config = dict(
    num_classes=13,
    embedding_dim=64,
    norm='rmsnorm',
    widths=[48, 96, 192],
    am_softmax_scale=16,
    optimizer='muon',
    adamw_lr_other_params=0.0027,
)
Rows from block 10 of a small audio embedding model, named by matrix and row number. Rows with one number within an expert belong to one neuron, the router's apart. Each number is 500 + 25 x the weight over its row's rms, rounded and kept within 0 to 999. All counts start at 0. Numbers have three digits each.
Before each expert's rows are labels from the 100 clips, of 14848, where the router gives the expert most weight on average: "responds to" is what is common among them. Only what is clearly more common there than usual is listed. The data: synthesized solo parts of chorales (CocoChorales).
# router: router (model.blocks.10.mlp.router.weight, 4x192, trained with AdamW), inputs 0-63
# up: expert up (model.blocks.10.mlp.up, 4x96x192), inputs 0-63
# down: expert down (model.blocks.10.mlp.down, 4x192x96, transposed), outputs 0-63

# expert 0
responds to: clarinet; note G5
router.0:493510527483522505499469516502542567498497467482503439492511521518473503504488487510467531494495487515516501474534505462515485500478511493513508465541515480485478495526503527526522466533482509
up.0:507500486517496511505520498522526526521503460571507502478520449431530510522510507497511493521449482525485463467459564500501470490502487511493525495470513439515540497498503473478507433521495483
down.0:508497459502501498506454500492494513491482501505416490469522477631523500506489495480514501490495513500487491476512506470542478477496529446513482499464478484511522511559461516559482504481493457
up.1:490464508503494490484491547514484494518527468507473530500491524495515526527505528519508518494490474508573475473489522459487544525507491486505500432479513480493510510484506497516534495517448512
down.1:503501519511507497481521482494564519512491479490467484492509527522506495495529504545452509499506524480509475518478545463460513467473469502504478494501534490513532483527519527480524463501511512
up.2:488477492554509506449502468511512503503477516537514527456456444467515480492492501513484507582513580481473478498513505493528489499526488449477478524528539470539510488485480492449465509509472481
down.2:462470482493506501477542507495493523523489511517490502451485509481495558471512510512463528518516525481489489510519484467521503490504484512492481532473507482500484449522511537491463462487509495
up.3:507503481479530494542492494523461501532505491526519503505493499531482550522478514499512506451543518453501509521474488526525536491543533503484471518468528493559514513533491518524504452539520501
down.3:494507456500475495498504518484439510497489490502451519488488471468489450495523497511543468496517507455482532497491519532466491540492537477494466504524448562496501498506468512498533508476487496
up.4:490502507519532479551496496533519547477493476487480522508471549466506472461498537509518515508499452489472543526540490510485516527532505523541504505543484541469546449529496534481516529509519543
down.4:495477484514517506505519505504496503496508481494486477511521482501543522488472484440500516491517488454507510536479452523490492504498464484501534533569514497496474476528465534504527484508531481
up.5:501507523540532469471479509547504475448538523470475518518492451480475495529498498493522474498488521494473493486465478555489523430514488512487505501476535495496481517516513505494462522548533442
down.5:524532510494565512486456499534433493548487478499462516499466479467474461504452503504527485520509526430521497509522508512526489513544469519499528491553463465483489480574498473518511465501490476
up.6:504497492496490518515501502495485510550481528493498534482489483505486472506509483527484492562492522439488498438528497488498524520526500509458487491493514514478486504502517492477456525478453461
down.6:486536494503463512490494499507508487487500511516486506513473563461527538495512496519531497518512525481482519489492506493504469490567523519491531514512500545483520487384507527544534513528533528
up.7:521454503486565479566493491490491493505491490566490500484557500522490520504501485522497524534485484491467478518562482510457520529475534531494460483486474503481500531497512507484525464520484481
down.7:489509499486418506522521489518512500513492492557523527545511517485513516508492503536505463471511485461497477486511452535520493504477510493500471504538504505484529540472515485482490553532514515
up.8:524513482531530512480504478465499517436521520528488497476488454507508496501480443541469493503536504475485481456549486485485517471588491495486492552515538509498487511488493514448512525517524530
down.8:484498549499488508510486463497473493554500491470517516506463506465475553511519537478500485494483484499513500495503532497524499478456491537507521499547526475527538455439466518552544518513511523
up.9:524510486526474522498487452524530495554496484502482467579457497480513479517514520531540513506515471517519505461565476533495519531513427487534469471472484479510505513513503492503526494522462529
down.9:526485535503470492507533489490475495516505492493541517523511504503520532472502501499490553520482535485488500513494494515475513488511495477477514479475444524505463473461515557489468539500469470
up.10:527496477495498490524478461524488511520454524510493475520501530481460506457535507499531538521499492512455509556505506511506500539474495500458515514490520533506522568492517520476477523530486505
down.10:491537450493517493497487543500500508521503497576446516515546519476437492494535514486528525507506507524502515498494496504524488469511476489519448506513488522510492488515470465529486478427507479
up.11:508498511481491534517460557495521475535516470514494487493576507465478481520490503505501491488518460489523476497509490504510535533509521475557511492485493501498497395527516543512473498500461505
down.11:486483467486468496506487444481562494479497519483544497485492536512519554515514482499483484493447508479528500498491492476477493493517486521485442495486471511489487529465499568460456520506489511
up.12:513509468518563488532534523478525489436507538506503511484478476464445551531496495509465518511455460495538519512519512515525474450532539545459515531504471481480493474513472507518520542492519531
down.12:465478509497541504499528482505490523550498492555562502473478487495531466488503498510524484503479488509541519505484481502516522512511507493512454489509517559490473542551508527511514455499489494
up.13:503511482487502518496544486481531513505479464475490512514525450490476518476509464489490501508501548492527474503464463493521495473506505461500545452483475480494485465526540474498457489537438493
down.13:504503476508489509493495491516437481513517502537473493570495493537470462504498477475507472542509439500474507493504516519491517539553484546490495490517563527514472504497487456511536497505485548
up.14:479507472497463494511502473485525493485436578490528536483517482501499512515559494529507524508486497526493503492501512459501429532480501513505512456477503475500545482498498486486499510500511522
down.14:503516591500517500481503520499529489458520496468522460510488494496494515503543471498518463480480446473556484477511542492465479491516458491497478479495550459502481506518493502519500461483514487
up.15:503498469533519489491499452507522509504505473517491548501450462438511506542516476482490497525484501544521519474476495497489492531495532458537515492524506508473487492495489476511487475513577517
down.15:471466522506515507503468525529517499470498517472523496533509449506475470483486482510520493494520499458515491466498469464516492498475500449523508511521562515485524511579493524488487501526481533
up.16:549514523487560530487489506477482474535488521493511502534553501490508526479516511528498511454490522531445514460483494534464482465524499511536494495507530478452523530510480501540497481515518530
down.16:503484529493489503500448503499480492529503505495474477545487485457499514517496539500497478503466526495513476486492538486485519516494435506496522516503525462529518500500506513547461493517517513
up.17:486505488524476495515480501458485509514538499484509522515503512496535490521501462479509482510521487492547504487518479480506545508513502435521478495483487554506560489453512490501472472497532514
down.17:499465539498540492499506509501468509461494513499472500496507530478499555444485478486475502545515512511455502494466472521510488485443499485496556504482446463503537526507483510490522482498508503
up.18:462473507518432509468471533475529508461514540491488488506513489491511495506468540517495497467483510498526546497507471512490474484498500518504512493470488509457540537538450522496490420489486558
down.18:477502531514418479472488590507531522502523522510516528462510488487526513475456475469493529516541515503484538514488468505537517458482481472498496491512460491490473486514502505499481475534528544
up.19:475514472476507512532466487459513481549468495472515466502451504530519498475548480516487517465456553500519517503521474548486509558452472533472496505508495520480557520504491496490487509460543509
down.19:518485479511566501511514475475510502503487517502489529519502514501499483516524528510518511490525519552505527521508486454511503497525452475515519503394506533510489478444461538500505485517478515
up.20:551515454517543445421533531493526522499495517551498525513534475479514519520524551520457497516516502523498502496499476529503542485492486509478527548486486488469501480462511538502496482498501524
down.20:548479472487467498519524530496582514476511495433582522480515505490503533476494504479462571514495488497495516490499572477484490513525522513500464504500510468516487479494470497510525482542495458
up.21:531460515509469480494523496519532495543496506520529507515456456473506452516502549479460509519503528479496517481496487532524488541491532517513514480537508490467497550571506466491564528491510450
down.21:506516502500503513488486502501509494488511469524459483531515486560481441509489519446476476490510500542502456513490505520520511485470480492499518519502483497531477478464473533495489517519534503
up.22:511495531510515519477512481496497509480513481435463491511479531487524517526488484473508507453479473462540486478492502443469489460508465504469487442541482548486451528471502528504522482532480526
down.22:537511526478471494514489524487512509496510486537500476513510534423492491485501484527497517486482510512486494520490497467474503522482528493543496493496472516497517504470507463455529451484477480

# expert 2
responds to: violin; note E5; note F#5; note F5
router.2:508523502499446454492476529489493467510483546507492498530526501489520530506475524442530473503489525505497482480473537486430448527510504512514488450479483545509520467471506481529489498488513465
up.0:467497523558529480548518519537505500499448488517500491483498523428498514500498504459482501494502462508515494513509469505498471498507489480498489485551521530498521552522498522482544496510440471
down.0:515496482518552501506548524501529490542512488452513515503469495517500436493487484515442560473503506540466491469496524457458480470488523510524459502504472455501536436492515516476500486479495467
up.1:491502483544478527518455505546480487491466480520497518531489530433517513520500509496503462444524498501512509491454524501464521472511536477467531504465507497516498479553575503498524523527488469
down.1:504536509505504496489492484531479485479507484483515526491459477496501540484516494464476526479502504472479496494516489514539497529488489506510472504520501513500510518500507514489496479444487520
up.2:487527510483528463497470518494534499470518494532515525454483457538528520516494482502456524504529429498472485528419500486485532464496479508472498554481559483488493543516511538537513524509509519
down.2:511519491484531494501480487488486493497504497544499518472463561517463535493524469526463537514502515519544486450496471475520504492525545495526503498472499546517478545537514512506467510470507514
up.3:490530481524460544547501523514519476539524519499513485488496485521500478492561480503499513518517490501483536497488474574439497467537506482484495481465520463497511488538508498508463443534499508
down.3:501545498497495507497469509515491500502491493452454492499486512425485491496552523522518497524455532545492516483489461490543499469484486517513475499467457495514505482516477463534516493460525466
up.4:465488533482500485488493509516499517478535495468515495515533510456524511469484458497484504515472511500509511543479524512488487516493479496490486487546497484484488506501497493527505521510510436
down.4:475472476501497508475515467496509506478500499454500496525475513476464509483532456506476415474493457498519505484483480473480519495488507478529485506512450504475505509513521500536520546551508505
up.5:528498534519460498509545505510530523539502517498488519518516489501485471520509500498529504489536464446515538506448490490495527543502476529538506510501484487503502477539503489510488479516500549
down.5:505513499499538498513502444503422488489495506476525506441496450495515500533499497479508475508477464478476522478517472517489500475486534524513481514487472541550482488466483494474496484521495532
up.6:493481498518539506490449514510473510533523445496483479498524524480501514485481520500518499516509526493491471446528524519484470476524498504493534503441520465497550475538535511492512521524525519
down.6:486536488504455515509529504504470488496508496534482474510497563547505495540504495500493521513488477542532510511491514490545500545531462526505482499475510543503498531505480522465448499507487532
up.7:457520470534506492425543495535498503512471509513516537479455530461506490490495485516494497508487513475488515533458490538476474506458458514510485521547485437478530467517495448516530428502521535
down.7:505487437498541514475496532495472496479485508492495519503504498582477518474498514504483437494539585467479519503503483501552502455497510507507536486519468476493464504518540487486551512497534500
up.8:474461559505519487480478476521532514515516555523516446522525490519519470530531518499509507486496533508486516503512488519523539536496457506460513472544494510498471533535540531488536511481532514
down.8:502461535478491492501517539506526502490502490457495550446553452483437489468518498492493506455539559505464500483490509547490515506443512462482505503499522509491494434497485484479531551501506488
up.9:478496471513481500555432498510478509495466537502518530509523469472473500479492455460510502558510518513480516473479476477495456510535501477498512482559495512528493492532530495474461542441552458
down.9:515542557506509489495522474502473495508477507499499481518477458500510561523494500493533499483490448529509485492491500495499499524458493469481480493519507502498490557402455480515512544530466458
up.10:511490558524457493486470516480492490551507482488475489528500486439527453525495494496472499511505485552539500499486526459481504535486515494518491477517533531514526481464488490490469519522532545
down.10:495493535512562509498453479460501508558503495506417494461518484523505518525457493498490460454499498482526482481459501510494522517500503544523481499459489520516478447488492550509513475492515477
up.11:536473495561511482532486494496555489516488530452510470489488456479487500524473511531488518512541515513496521488541508451536518528484494520463543502513511500482521525473514500507431507496510473
down.11:494455467496509505521546480507533502544486498494503493516520504558495483499446526519482477488508510539484507485519516506497489523468491550505469489455509483525511503528506511427526514499495512
up.12:496514449499478518528484512527523487499486519511517523561458511536473485477509530510509504458503536483472502505500485536513487499451494467493516507533511471497501542550498533483497512525516524
down.12:506490480510512499497457501488440502454510502507463484539512503478506494465528526495496462498496455497493479489506488472486509483547525457495448508503459490489506462463490501512473541469476526
up.13:497502482463477531500528550439460485490503502489473525571489474456509511486502424474486494523481492491503478548511535501491505485515464470509494525471505494505481492528512519497528536551547540
down.13:483483483497475489513475515520461535503500498564537517477506516464489565495453517511539501526516528541469512505494494469466510510491488517501496487506549519492520503413494493476509439529503509
up.14:467531487464501518481480501516505525492492539464489553489512536505477473522516534521526499491492518499501478482542454487510490541528489509514525540498511503497520463474510416528553488505537485
down.14:500519448497508508507514471553475467531497486549536500498538499544550441475490497517450514522506492470477500482482472513498507527458463539537550495494494494506524555479496506518530472480514510
up.15:439476511499457480511496503520509530508553507493505442542518485451521550480480502496469517524467501525528499488490508500484518465444490554540510482505509520526478500484491487496512546496498504
down.15:474494530497518506496488513485491517495503499532439509544518490509516504477518510522424507505505462465501513518496515464515508536534521465521527513507442498492520458562503485530550510537542489
up.16:505473526500520502492481451501499494485478536480508474547531526490511493527510474527478482459479516506454510495504491476562517512533500475492491499508543569487511495493518533516512479487476570
down.16:523473467504521498493521483515506514496508482436554496410512490476522521488463523495498524492515520507541502506502459544514502499516536485513512501493534499496488479540493491472502443430474518
up.17:534480462500510546489467514482513500492526477500496504509503522539512466520511491521465518473480479502492490481546491505492494465514465531520465503516552520500533513493460487549464464490499478
down.17:483553498494501507503528500512510507529496501498467494522515515478514532490519530499481441454520487497505511505502513477486503506506453445529531502438450501514552528553476526534514488510512513
up.18:517502466533487503528488498539462492479480540530511525499474474495506499487509540499508512475524536493554465524439466510506530470483506474541471490492534524490514513476513453491484515506494477
down.18:515476487501577504506482484491460506557494491522509498505473506500521447477502506498487465498512457492500490479478521485529515507508509510493440492498477478490511540498530459449444470537523487
up.19:522482464539519500521510471479534490492521520510508475484533510511499488520480527502459499519513521514446513524477470546476507465509505504502489554505474499485503515509509524537508473550477471
down.19:488509496507522505503528511480544507529492517480499514523451520419543512514521492455508540506522573514479488486485520462486520464474533524499566508518521489520433492519503511507534460464486560
up.20:470508440534511492481507480468479542481506486521499453518514498516450507494504464496516507504509547474473458478519474510543485486561486484490492488475524496500513412492504502474509483524497482
down.20:480508492510474497486537504485543484453498495514475488477526543544526532507459502474518498450462523525529490514481500506522481490457465513512533500564516514493518558500491486470518497458504504
up.21:513498509518529488492513517544478482509499480513469503491485475502481509431522515491462508457524559462473479460498515543466517484494511470522482490482475516510493485520523531492465505498510484
down.21:503551500496502517508498476480502468489512494521495471488505477458511478464536513513461485538513527496533491517484490485461529525527495445511587496515524517515523469517504505460492474415505503
up.22:481479486448515500501491475491538543494502471487459523491534491504496513521492508521494510509494496507521483455515482522472527507535497482521534468500534533510549530454481498506411548496541473
down.22:481433482504503490508485523508573498535492503548492493547537522534497479489569483497536478458522536523570459506468539515481503511509474485510506512495508509486490514541496560522449488519473474

# expert 1
responds to: double bass; note G#3; note G3
router.1:512461494508488521467521493487484481490543477511500506484506496515510451505493504497504529478470461479485537567514492510532504456550502477480494542504545489530478476466483501462510517513489550
up.0:482494478535457509514497498511484495458473475462512486493471517545433486520508506490503507479518527477506488468494490527497489493517459457492478535497462557517484482477505511496493497496515411
down.0:498505513508546490516557477491499509495500505533443492494475483452511507491531511470473462528497520474470490501513496526509532514493479504492513511504476529515500482552469517523485490499490483
up.1:512501515473476507498523480519476527497518512479496528513542517484528449510501489541523494483488590548505450480496509495455507488531493535491474493532525533496485432444502530526463452504539505
down.1:528506473502533505507498496503540500465518493487540512576524494504483429519509476490514509484457559521475503507568539453506500471490541506485505489497486480485499451504485497531525529442486498
up.2:490500544496513521494497513480477524540528455501501463502535473454561489533494512530487516465486474488528540502499511526456477515493486510450501522510508510489481482485532526502488524508494477
down.2:511511472501531511496497500528484504495502490531498499507517474463529512483559481507480462511485531525525498521491500507452499506490500519511439522546493512488501515499468472478515513469512539
up.3:463491534531494499501467500473487508482498523457496480492501508532465484490484434514519492479539546487498482481526501528517476509458488483510509509544498477484463467559507463492496514519507523
down.3:479457503496546515497532510492493478500487514445502518526489557469516489513493526489458522470506484496487507509490493484510482498456456486520529495506469501481488547534531530529474518415540502
up.4:452504485521509466507507530492484488509514535506504504486491526523509453489490531502529507489482476489464494477489457490497525523485510562453467458498486483454511487556449506504516536477498489
down.4:482505522497487505490449497512509520490499491457541492514514490524494520510490507494504469478524492486488491507487497547493515497548532478502551499483491522474497475518545513482441516521475502
up.5:493508524478494513444527488489501496576510485450544488510473506484535460447512527496479529490533492521463505477539520510510448494506486480450518487527459498514479491472485515510491526513527496
down.5:500467494486504511510506494490508497497498496538562502446530535473493471499480491495513491514484479496494459493494476482505479486427499521504500496467487522500531484549505539475525456529495537
up.6:545508496490512498450511473522525483465485495478492513491490529533525492518478521531507510480489508509532500490479535512521518549491520521522481509476487517465501478475479536510527464524503529
down.6:488482514493531508506465444494510499486507486480424525490503485471464473511559533510518458504481489491517528530495505549499487528541482477508430503513498542510495515491491506512489481483513504
up.7:517498494492487509528494552542486480482495480480475492501503431500524483485490496484529486429494503520434517531520493511465523523463529459519527467478533546547545508527537512504495469498464475
down.7:483506483504458512501491515495500541513495492457545470465519470487493507516525491471440483443491525480516488499528511523496487524533545489497540526500541502509506541457493516455490519502456546
up.8:506525495479503485491515494504492492482515506527518498537483524532521473461457497504487490511485472497524556527503493464455523487518572499516522506560452430491544502480489533494524469532495484
down.8:469501462505468497499534478483516500553501493529488496495512506508505520497510495521520469512537536429511519493506483499466511477479480567487454503540509447503518551524508495503496488543533525
up.9:481463473489486498518507513480474519569505504551501518494503478502515518481481472506552486478481483518521486527550495516473529525500502488541473456500488507489493531541539506495527540529514493
down.9:520504497496547512508488553498469525495488490527484490530536515488505517504491475524501514487529489522494486504450504430521496515471427448480474487464545496489542529444511524506500529461515488
up.10:476484554513540509546503518482513520471484477486511516516504519496465505505518475468512478521525494522514500483478500499489510502494479468489503503473492459463508462501494530509515513500518459
down.10:499507566497505495505481497500502519478514494502498492489555504492508493499552483532474485485491558523498460522508493512475508496430496485467478477515503485527508568538494509503521447567483515
up.11:485519503518524487488514465522530530479494507521491532470539432473482503511496527528480478526489551497486476501516476523547481476498496490470519524538462523493535502491503539515512526514450542
down.11:467456484510504498502517491530470504468511498491523503538504488525477464522499522503501534520497447423525528490492547461521493505496519505498450479548472535499505527497490538485443519487495466
up.12:469487515478480488576482514504533523513494505453485521490520514482450525539488507445468479522465520530489484481536528558468479528506493529516510501474481540497466477504522476541497468510532463
down.12:476487474501511494491526475488531504457503501443535521506503476455506498544514463488496533492492535473517493512483486505466504511529444461514581493477430486527505492487506550468447494446478539
up.13:446536459498482523483477492523522505545509509518452534509496439514505487476486531494513514480498484504519457414518536523484459535529494503480531526521490503546506532471465476454498536516518531
down.13:514484444497496522539518497499486499458491492503481524499496544494516516494494501541498528498474444475493491505506488465505502487533474496515481509492492454488445527532517509511507473439511514
up.14:518494504513499468553496494512459503500478460507492500516510511470576524506503501548490492487497522512549453499478479469519504407499461476521490495542513526484502502525475458472492487469537465
down.14:515490538483511494492520493508449494518511511473518459514514532499494415513478511468534537481496463538524496489511489514507499507503532503498572502473486542496502541497487508488430516500499496
up.15:485529508478444490474515525483488530499518478460508485477515521432505512522521507484469520462539513513519485508491513494495491509499553529534513572513461553525499481456499508497472502474516457
down.15:492524522492529504508484510499466494460505499548510510461493559488494511508504490481525483558529510516455492491527529532471490548538486526494521469468493550511529481529537463495482549442476509
up.16:509487503482473495511529486563496497541525454486496515474502468471512521450508505493481490486482453520519500558523495492501476536476536506519495480477490534545545490519514551513534483519506513
down.16:477532480521496512514468530488532490497485489508439517457514524505520500487499473493516459503493503504503516510485493472509497476483518445490522497538460473489509527519468489521570524527517511
up.17:495491523511461490493509504484505465430488473557505496508494471452539470463503519523478502515500485499491464479520522516433488492517508513513513521471482496519579508491537441518502492512463505
down.17:509474439506523498500481491511504480495487516554412496502486491532530520467517493499500474522510545505516506500503521480443491477529545526488423497503489489509475549487459534517474514499509438
up.18:533534469493518505458503515492511507525500520510489488503423434526531465498511483509497477487493532533495506461486507480520521552479516501550489505485498474506527508491506498450498536511535536
down.18:479478422495480487497528486514499503502488486450448504519488565522449508508487491511524498492534488462463497507540510488513503480540533532483478481471507473517487478518455576482504528475489489
up.19:491512456484476507450476509520476500495502513524474532477564500531511474495463505486482479529484503499489476522532518512482489450517433528475501536505493458553503519548487506491493506507466525
down.19:496503483512480512504499540519515489484517490539582491511458551496521511476484493506534554540479532482506517494483456477451517492525504527505474495497536528501534466477540473457496473488536514
up.20:511530525491484517520525474498486464489535508515501523472436545498471483573466495515465499536485510507504517487472505502506528525488532473508502484508494527524506479492499515503518513511464535
down.20:496505492511522486487512485526521496508498500508447491586494490486463464506467476517537463514498496502510487499498500481473493493533495515524473474488518467500466565457494478534541523470507490
up.21:509514512503492502525491503552516533490518511465506522529489493529524453491493527495500500488488499502532500511549527506518457532462499507441472450500483570511483475446524511509509478483559515
down.21:484543461502537494523496491512482528518501491540519480485532492504497552491474515489471479532536479514495477493511494549520505551516497533493516504521515500500488449471488493474543535474520504
up.22:496485489512484480476554524551496494502483471500510542531488444550521490526492520528463528496478461495505457543485500459504467531495494472473471561508482508535500451504450516516488511473510475
down.22:553514520504478496512465519508496508503476532477471456496498545521489551510476490503487535573474483538523514481513433551471471491500504515510482482500489481513501545503491495515485469467481485

# expert 3
responds to: clarinet; note E4; note F4; note C4
router.3:496474497529502523503486475524469509511485492539532555501446528500472498517515462517507453500549497484479520481501481520503563473520523508459508488492474494482529521489503503471465554515477436
up.0:516469496495491507472482523462507472495473504451494532520473554511577484530492497484500488506508488451508508510439528483452491495508495537446502481468544491497500500452506487463482469487490499
down.0:457471514513481507505512513489523472441504513574481493524528487551486502498498504552491427461514548467497501490514470508520474483492495533488521507496537491516507492557505521492469478490483504
up.1:506526512494549502534554519481528484477505507480521508504473467506464509472508525474493483490482494503445466550446479518491501436480509541533519487549420531526485504522478547486495521489487494
down.1:505495470491511491490501497498561503493491524504506457515492490535517572499496481512487447488508478533490514498484517488512478483474529487516529518540471524517491548525472466500530531459485517
up.2:498487499502473481508469518463477495460447483498501434494498467496479516536490534468498508513502486510486453528536515523490558512504502507537506500452472477539499511494464475497514509512531498
down.2:511458482492474511494488520527481496512501497473491530542519515556476462484509522495509534549480523556500522477514491486505507488514480478513547517493473496507507517579524539454461481546482507
up.3:483513533482475508501500497493462512512480517485488486457489505547498534405464533502481490543471451522486482491481488479501491488524535485478510464451485534477486470516492476482523444535464472
down.3:484489494502454504486500503505457523492493500488527520520490528506484568510498540510510481525520444461523476511504481546478503500487443502515443486500478544500489535534541522487498472522501473
up.4:468504489480503496501485492488549511490491510487498500516528530461501505489484475472518509527517501489520476469461497539487507538493493538509503479495500495511522493524527487450472497507455458
down.4:544518492497522473527475491477503493479518506471460463494509505480507503508544496464461489513517455506486510510510485460539498533490451476465507485508576513504527498516528515508518495557534477
up.5:464511458458518497511498462525489487486447466482555489487506546454465500466491462494514480514449511481489488457500489499493508538475496473501455503509465438489455514568480472531502480523517493
down.5:508484501504491504510500505529486503483504475533502507478478481462484556500446509493477487480496544513515479501440590523473490528508506502504465503514472462498470462510508491509507503532494502
up.6:485495509494490506506552495507473514493484456506472549485514512526536484562530494495484522508536476516493496457488489509493454480495464463527501511540455525495443500472486488460480459509518485
down.6:482495483500493489522472507500454486512513515462402458455479471514539527495475500466471531488493470541485502508491454460511494507528515519492514486477493486502492533561483434457481431488486473
up.7:512464507520444487527542508503493531468456508484475459508530522508486475520469496505461471493511490524470506534495491463482518484483482509482473517486459489532524514535483500511493532525550513
down.7:486486490509503503520510532506542492527494517505456497503495475528530502469502503498492553497499465490516521496500496429514481520530509531494492477518521503500484539573494516536492507511518515
up.8:499485501423481521484472474493479506497506500506490507487506491490470539521481505506518499448505517488499538448494522506484488519528498465506515502496538505511504518532479519519504493499479501
down.8:477487538494548508494506504474553515503513510504514499470513549530485494500529511493495512497498538504482488474521495532514492490480507522510524490504520484492502427531538508506534512543496511
up.9:464511488512515522494455527472496529467495519459485495484488467509500526558556560539505496480471487479483503536438496515489525509517506444472499510452527488506485497539471468472521478492544551
down.9:513465495494522496467468478504532512503495478540536530479512499539526504487466504502488472504518519495471490507458485495464513541524471481502483478493483455493465486523501514527516515562510517
up.10:506462472495494460527502495508509478516480480544516485525516492486538509537549562482531492570488514504543499529519519545475527469536487479461511489545502450510538497492512527513529505504487515
down.10:516494476505549521513492480493520477478502508486468504456531536491479423492503476523502511495473532508462490506500505465499513510539507455503519493521497497503484495496495553522487481464478476
up.11:521503546478494457489495500506521552534497452466517467489456502499500495488475499505449531498474465490488529513558498485459471508500511468531456489476480526487478507463448528502493516512519495
down.11:497486527496444500500528493514490516482498508497493492494509507516470463515435513527512546465450517492461491488491522454481505477516488492492541492522508490497545461545479478487525476549499485
up.12:478517507525486494487500460517478461494482479504510468495494482481514534488500524487459498494478549517480512483526529514520486516468537494540506453477510498500515473539540546494513497491476583
down.12:485513515496508516500472533477496521507498513458442498492536490407497553527525474520483496508540516522482513520472489503481508530545472531505467503505489520493520463558483480516483459482508531
up.13:550480527462509498491537533562479515532489429529504473528513504523506558524524484484490495510496463488510500481492498509482520476495526463527524525491536498480474538487509499497478488504551518
down.13:521482526501455496509529554497444507539524495503439498456523509527465546528471516508470456489507442456470481497491491471465525511513505544497525500465466515499523461460471487470536546530505532
up.14:480454492522508481531496503498476512540504515451525479475469466502529480494508535470512519500558445509472477443519486493540445509541476531509486490459524498459493487509552524480502512521489475
down.14:492490473505566497497519495496437502512508496481520533474481518492518524484509467456507486443477457473481468481526533454489494473556484519495528504496457456509504477469528518479513467487507496
up.15:455498484540513511477479508479500493504487516497488516530486503519516537533490502505519492472503501488526496469494546508480499539499480529498512463542464491533477531491519492461509474471517555
down.15:488508532500443485504506482494534491512500494511564506487474492493509467489531521501456498459513438497542456501484516484489512481520465493467518492493475504485519514503547521503490479515495509
up.16:476509505494497532457460570521522502500484502471511530500487490473507468503491492501528478478539525474506522520499512469530455492482487553472500464494485496542469443489515504508508487511504518
down.16:480460512504480510524482475479457473446489485527522525507472495517509523522523516499468441509514496458556521491461529549495502539489493431488487519530501510504513554480539516463530485478534535
up.17:502514502461523502491459539545506482540506472479490523528541525488512522507484550513508514494488505519513500481488515522504455502460490447479492469504528462535448519454492504456466479508529527
down.17:541513442492517503506449550483510498510518515527511510505529494540496493517495489501547485502514454504505485492480454537514489554512502509518506504558563527499532488458499454501529489453476496
up.18:478506519531494464580531499467535478518476507516492488485549518555495518516483541530497504447471506495517514510483507518530490438477483527497499511511454464480527464539498464526509488456468496
down.18:478504529497489495509482550509480513538500500487525534468508478503490518502534482514494505498480535514512495501473480500434485510519524550485475499463480483522526528464462537473504517478512526
up.19:484520539512491481539507504492488454517524470470500487514487477445501474508493468442477489494511527581568514534519507526460455499453489490483503517485529497471475444519508560483530525512536498
down.19:479483502508506480507490540499469475558489497507518526515514547475498554536434491479498520454519493471488507489458446515540504493528483502493499523508552519490492530462534513553515547464507524
up.20:491469485523420512500470476470510513500473501516531495473484505535523525545529535491505504450498502484501522495558536484463496453534494490496477481535561491493518508480494529442501461470507505
down.20:497532466503521504499481509496508494478503491444500489518496499485520468491514518502503465465485498509508528506473476492464495444552506481502477532457435514504489526499510515442488512517497486
up.21:476519544516476517529484484496508526483469494485493459493494496471504536480494524493513509524548509474508501512486513502510508530511512524483481511466510513494476483501499516489510510542465509
down.21:492492497501501502509482477474483529510498487501479541524462496481486535484531532497475454519518523493485470500507501498543495506486443458503493501429500516496486524508479516502471524490488502
up.22:567510541510487522485510462523525493485471502464487523499492499539522506489504514480484464496468459494500482471544517521481472538509532476522518485519512520505524520467524494484494445494514551
down.22:526523474503486516498488542515424490507482515457463490505492498460519562499499509527496472541496439506502515516500510495517499494486510498502490481536464497487455477519505523504522461484510493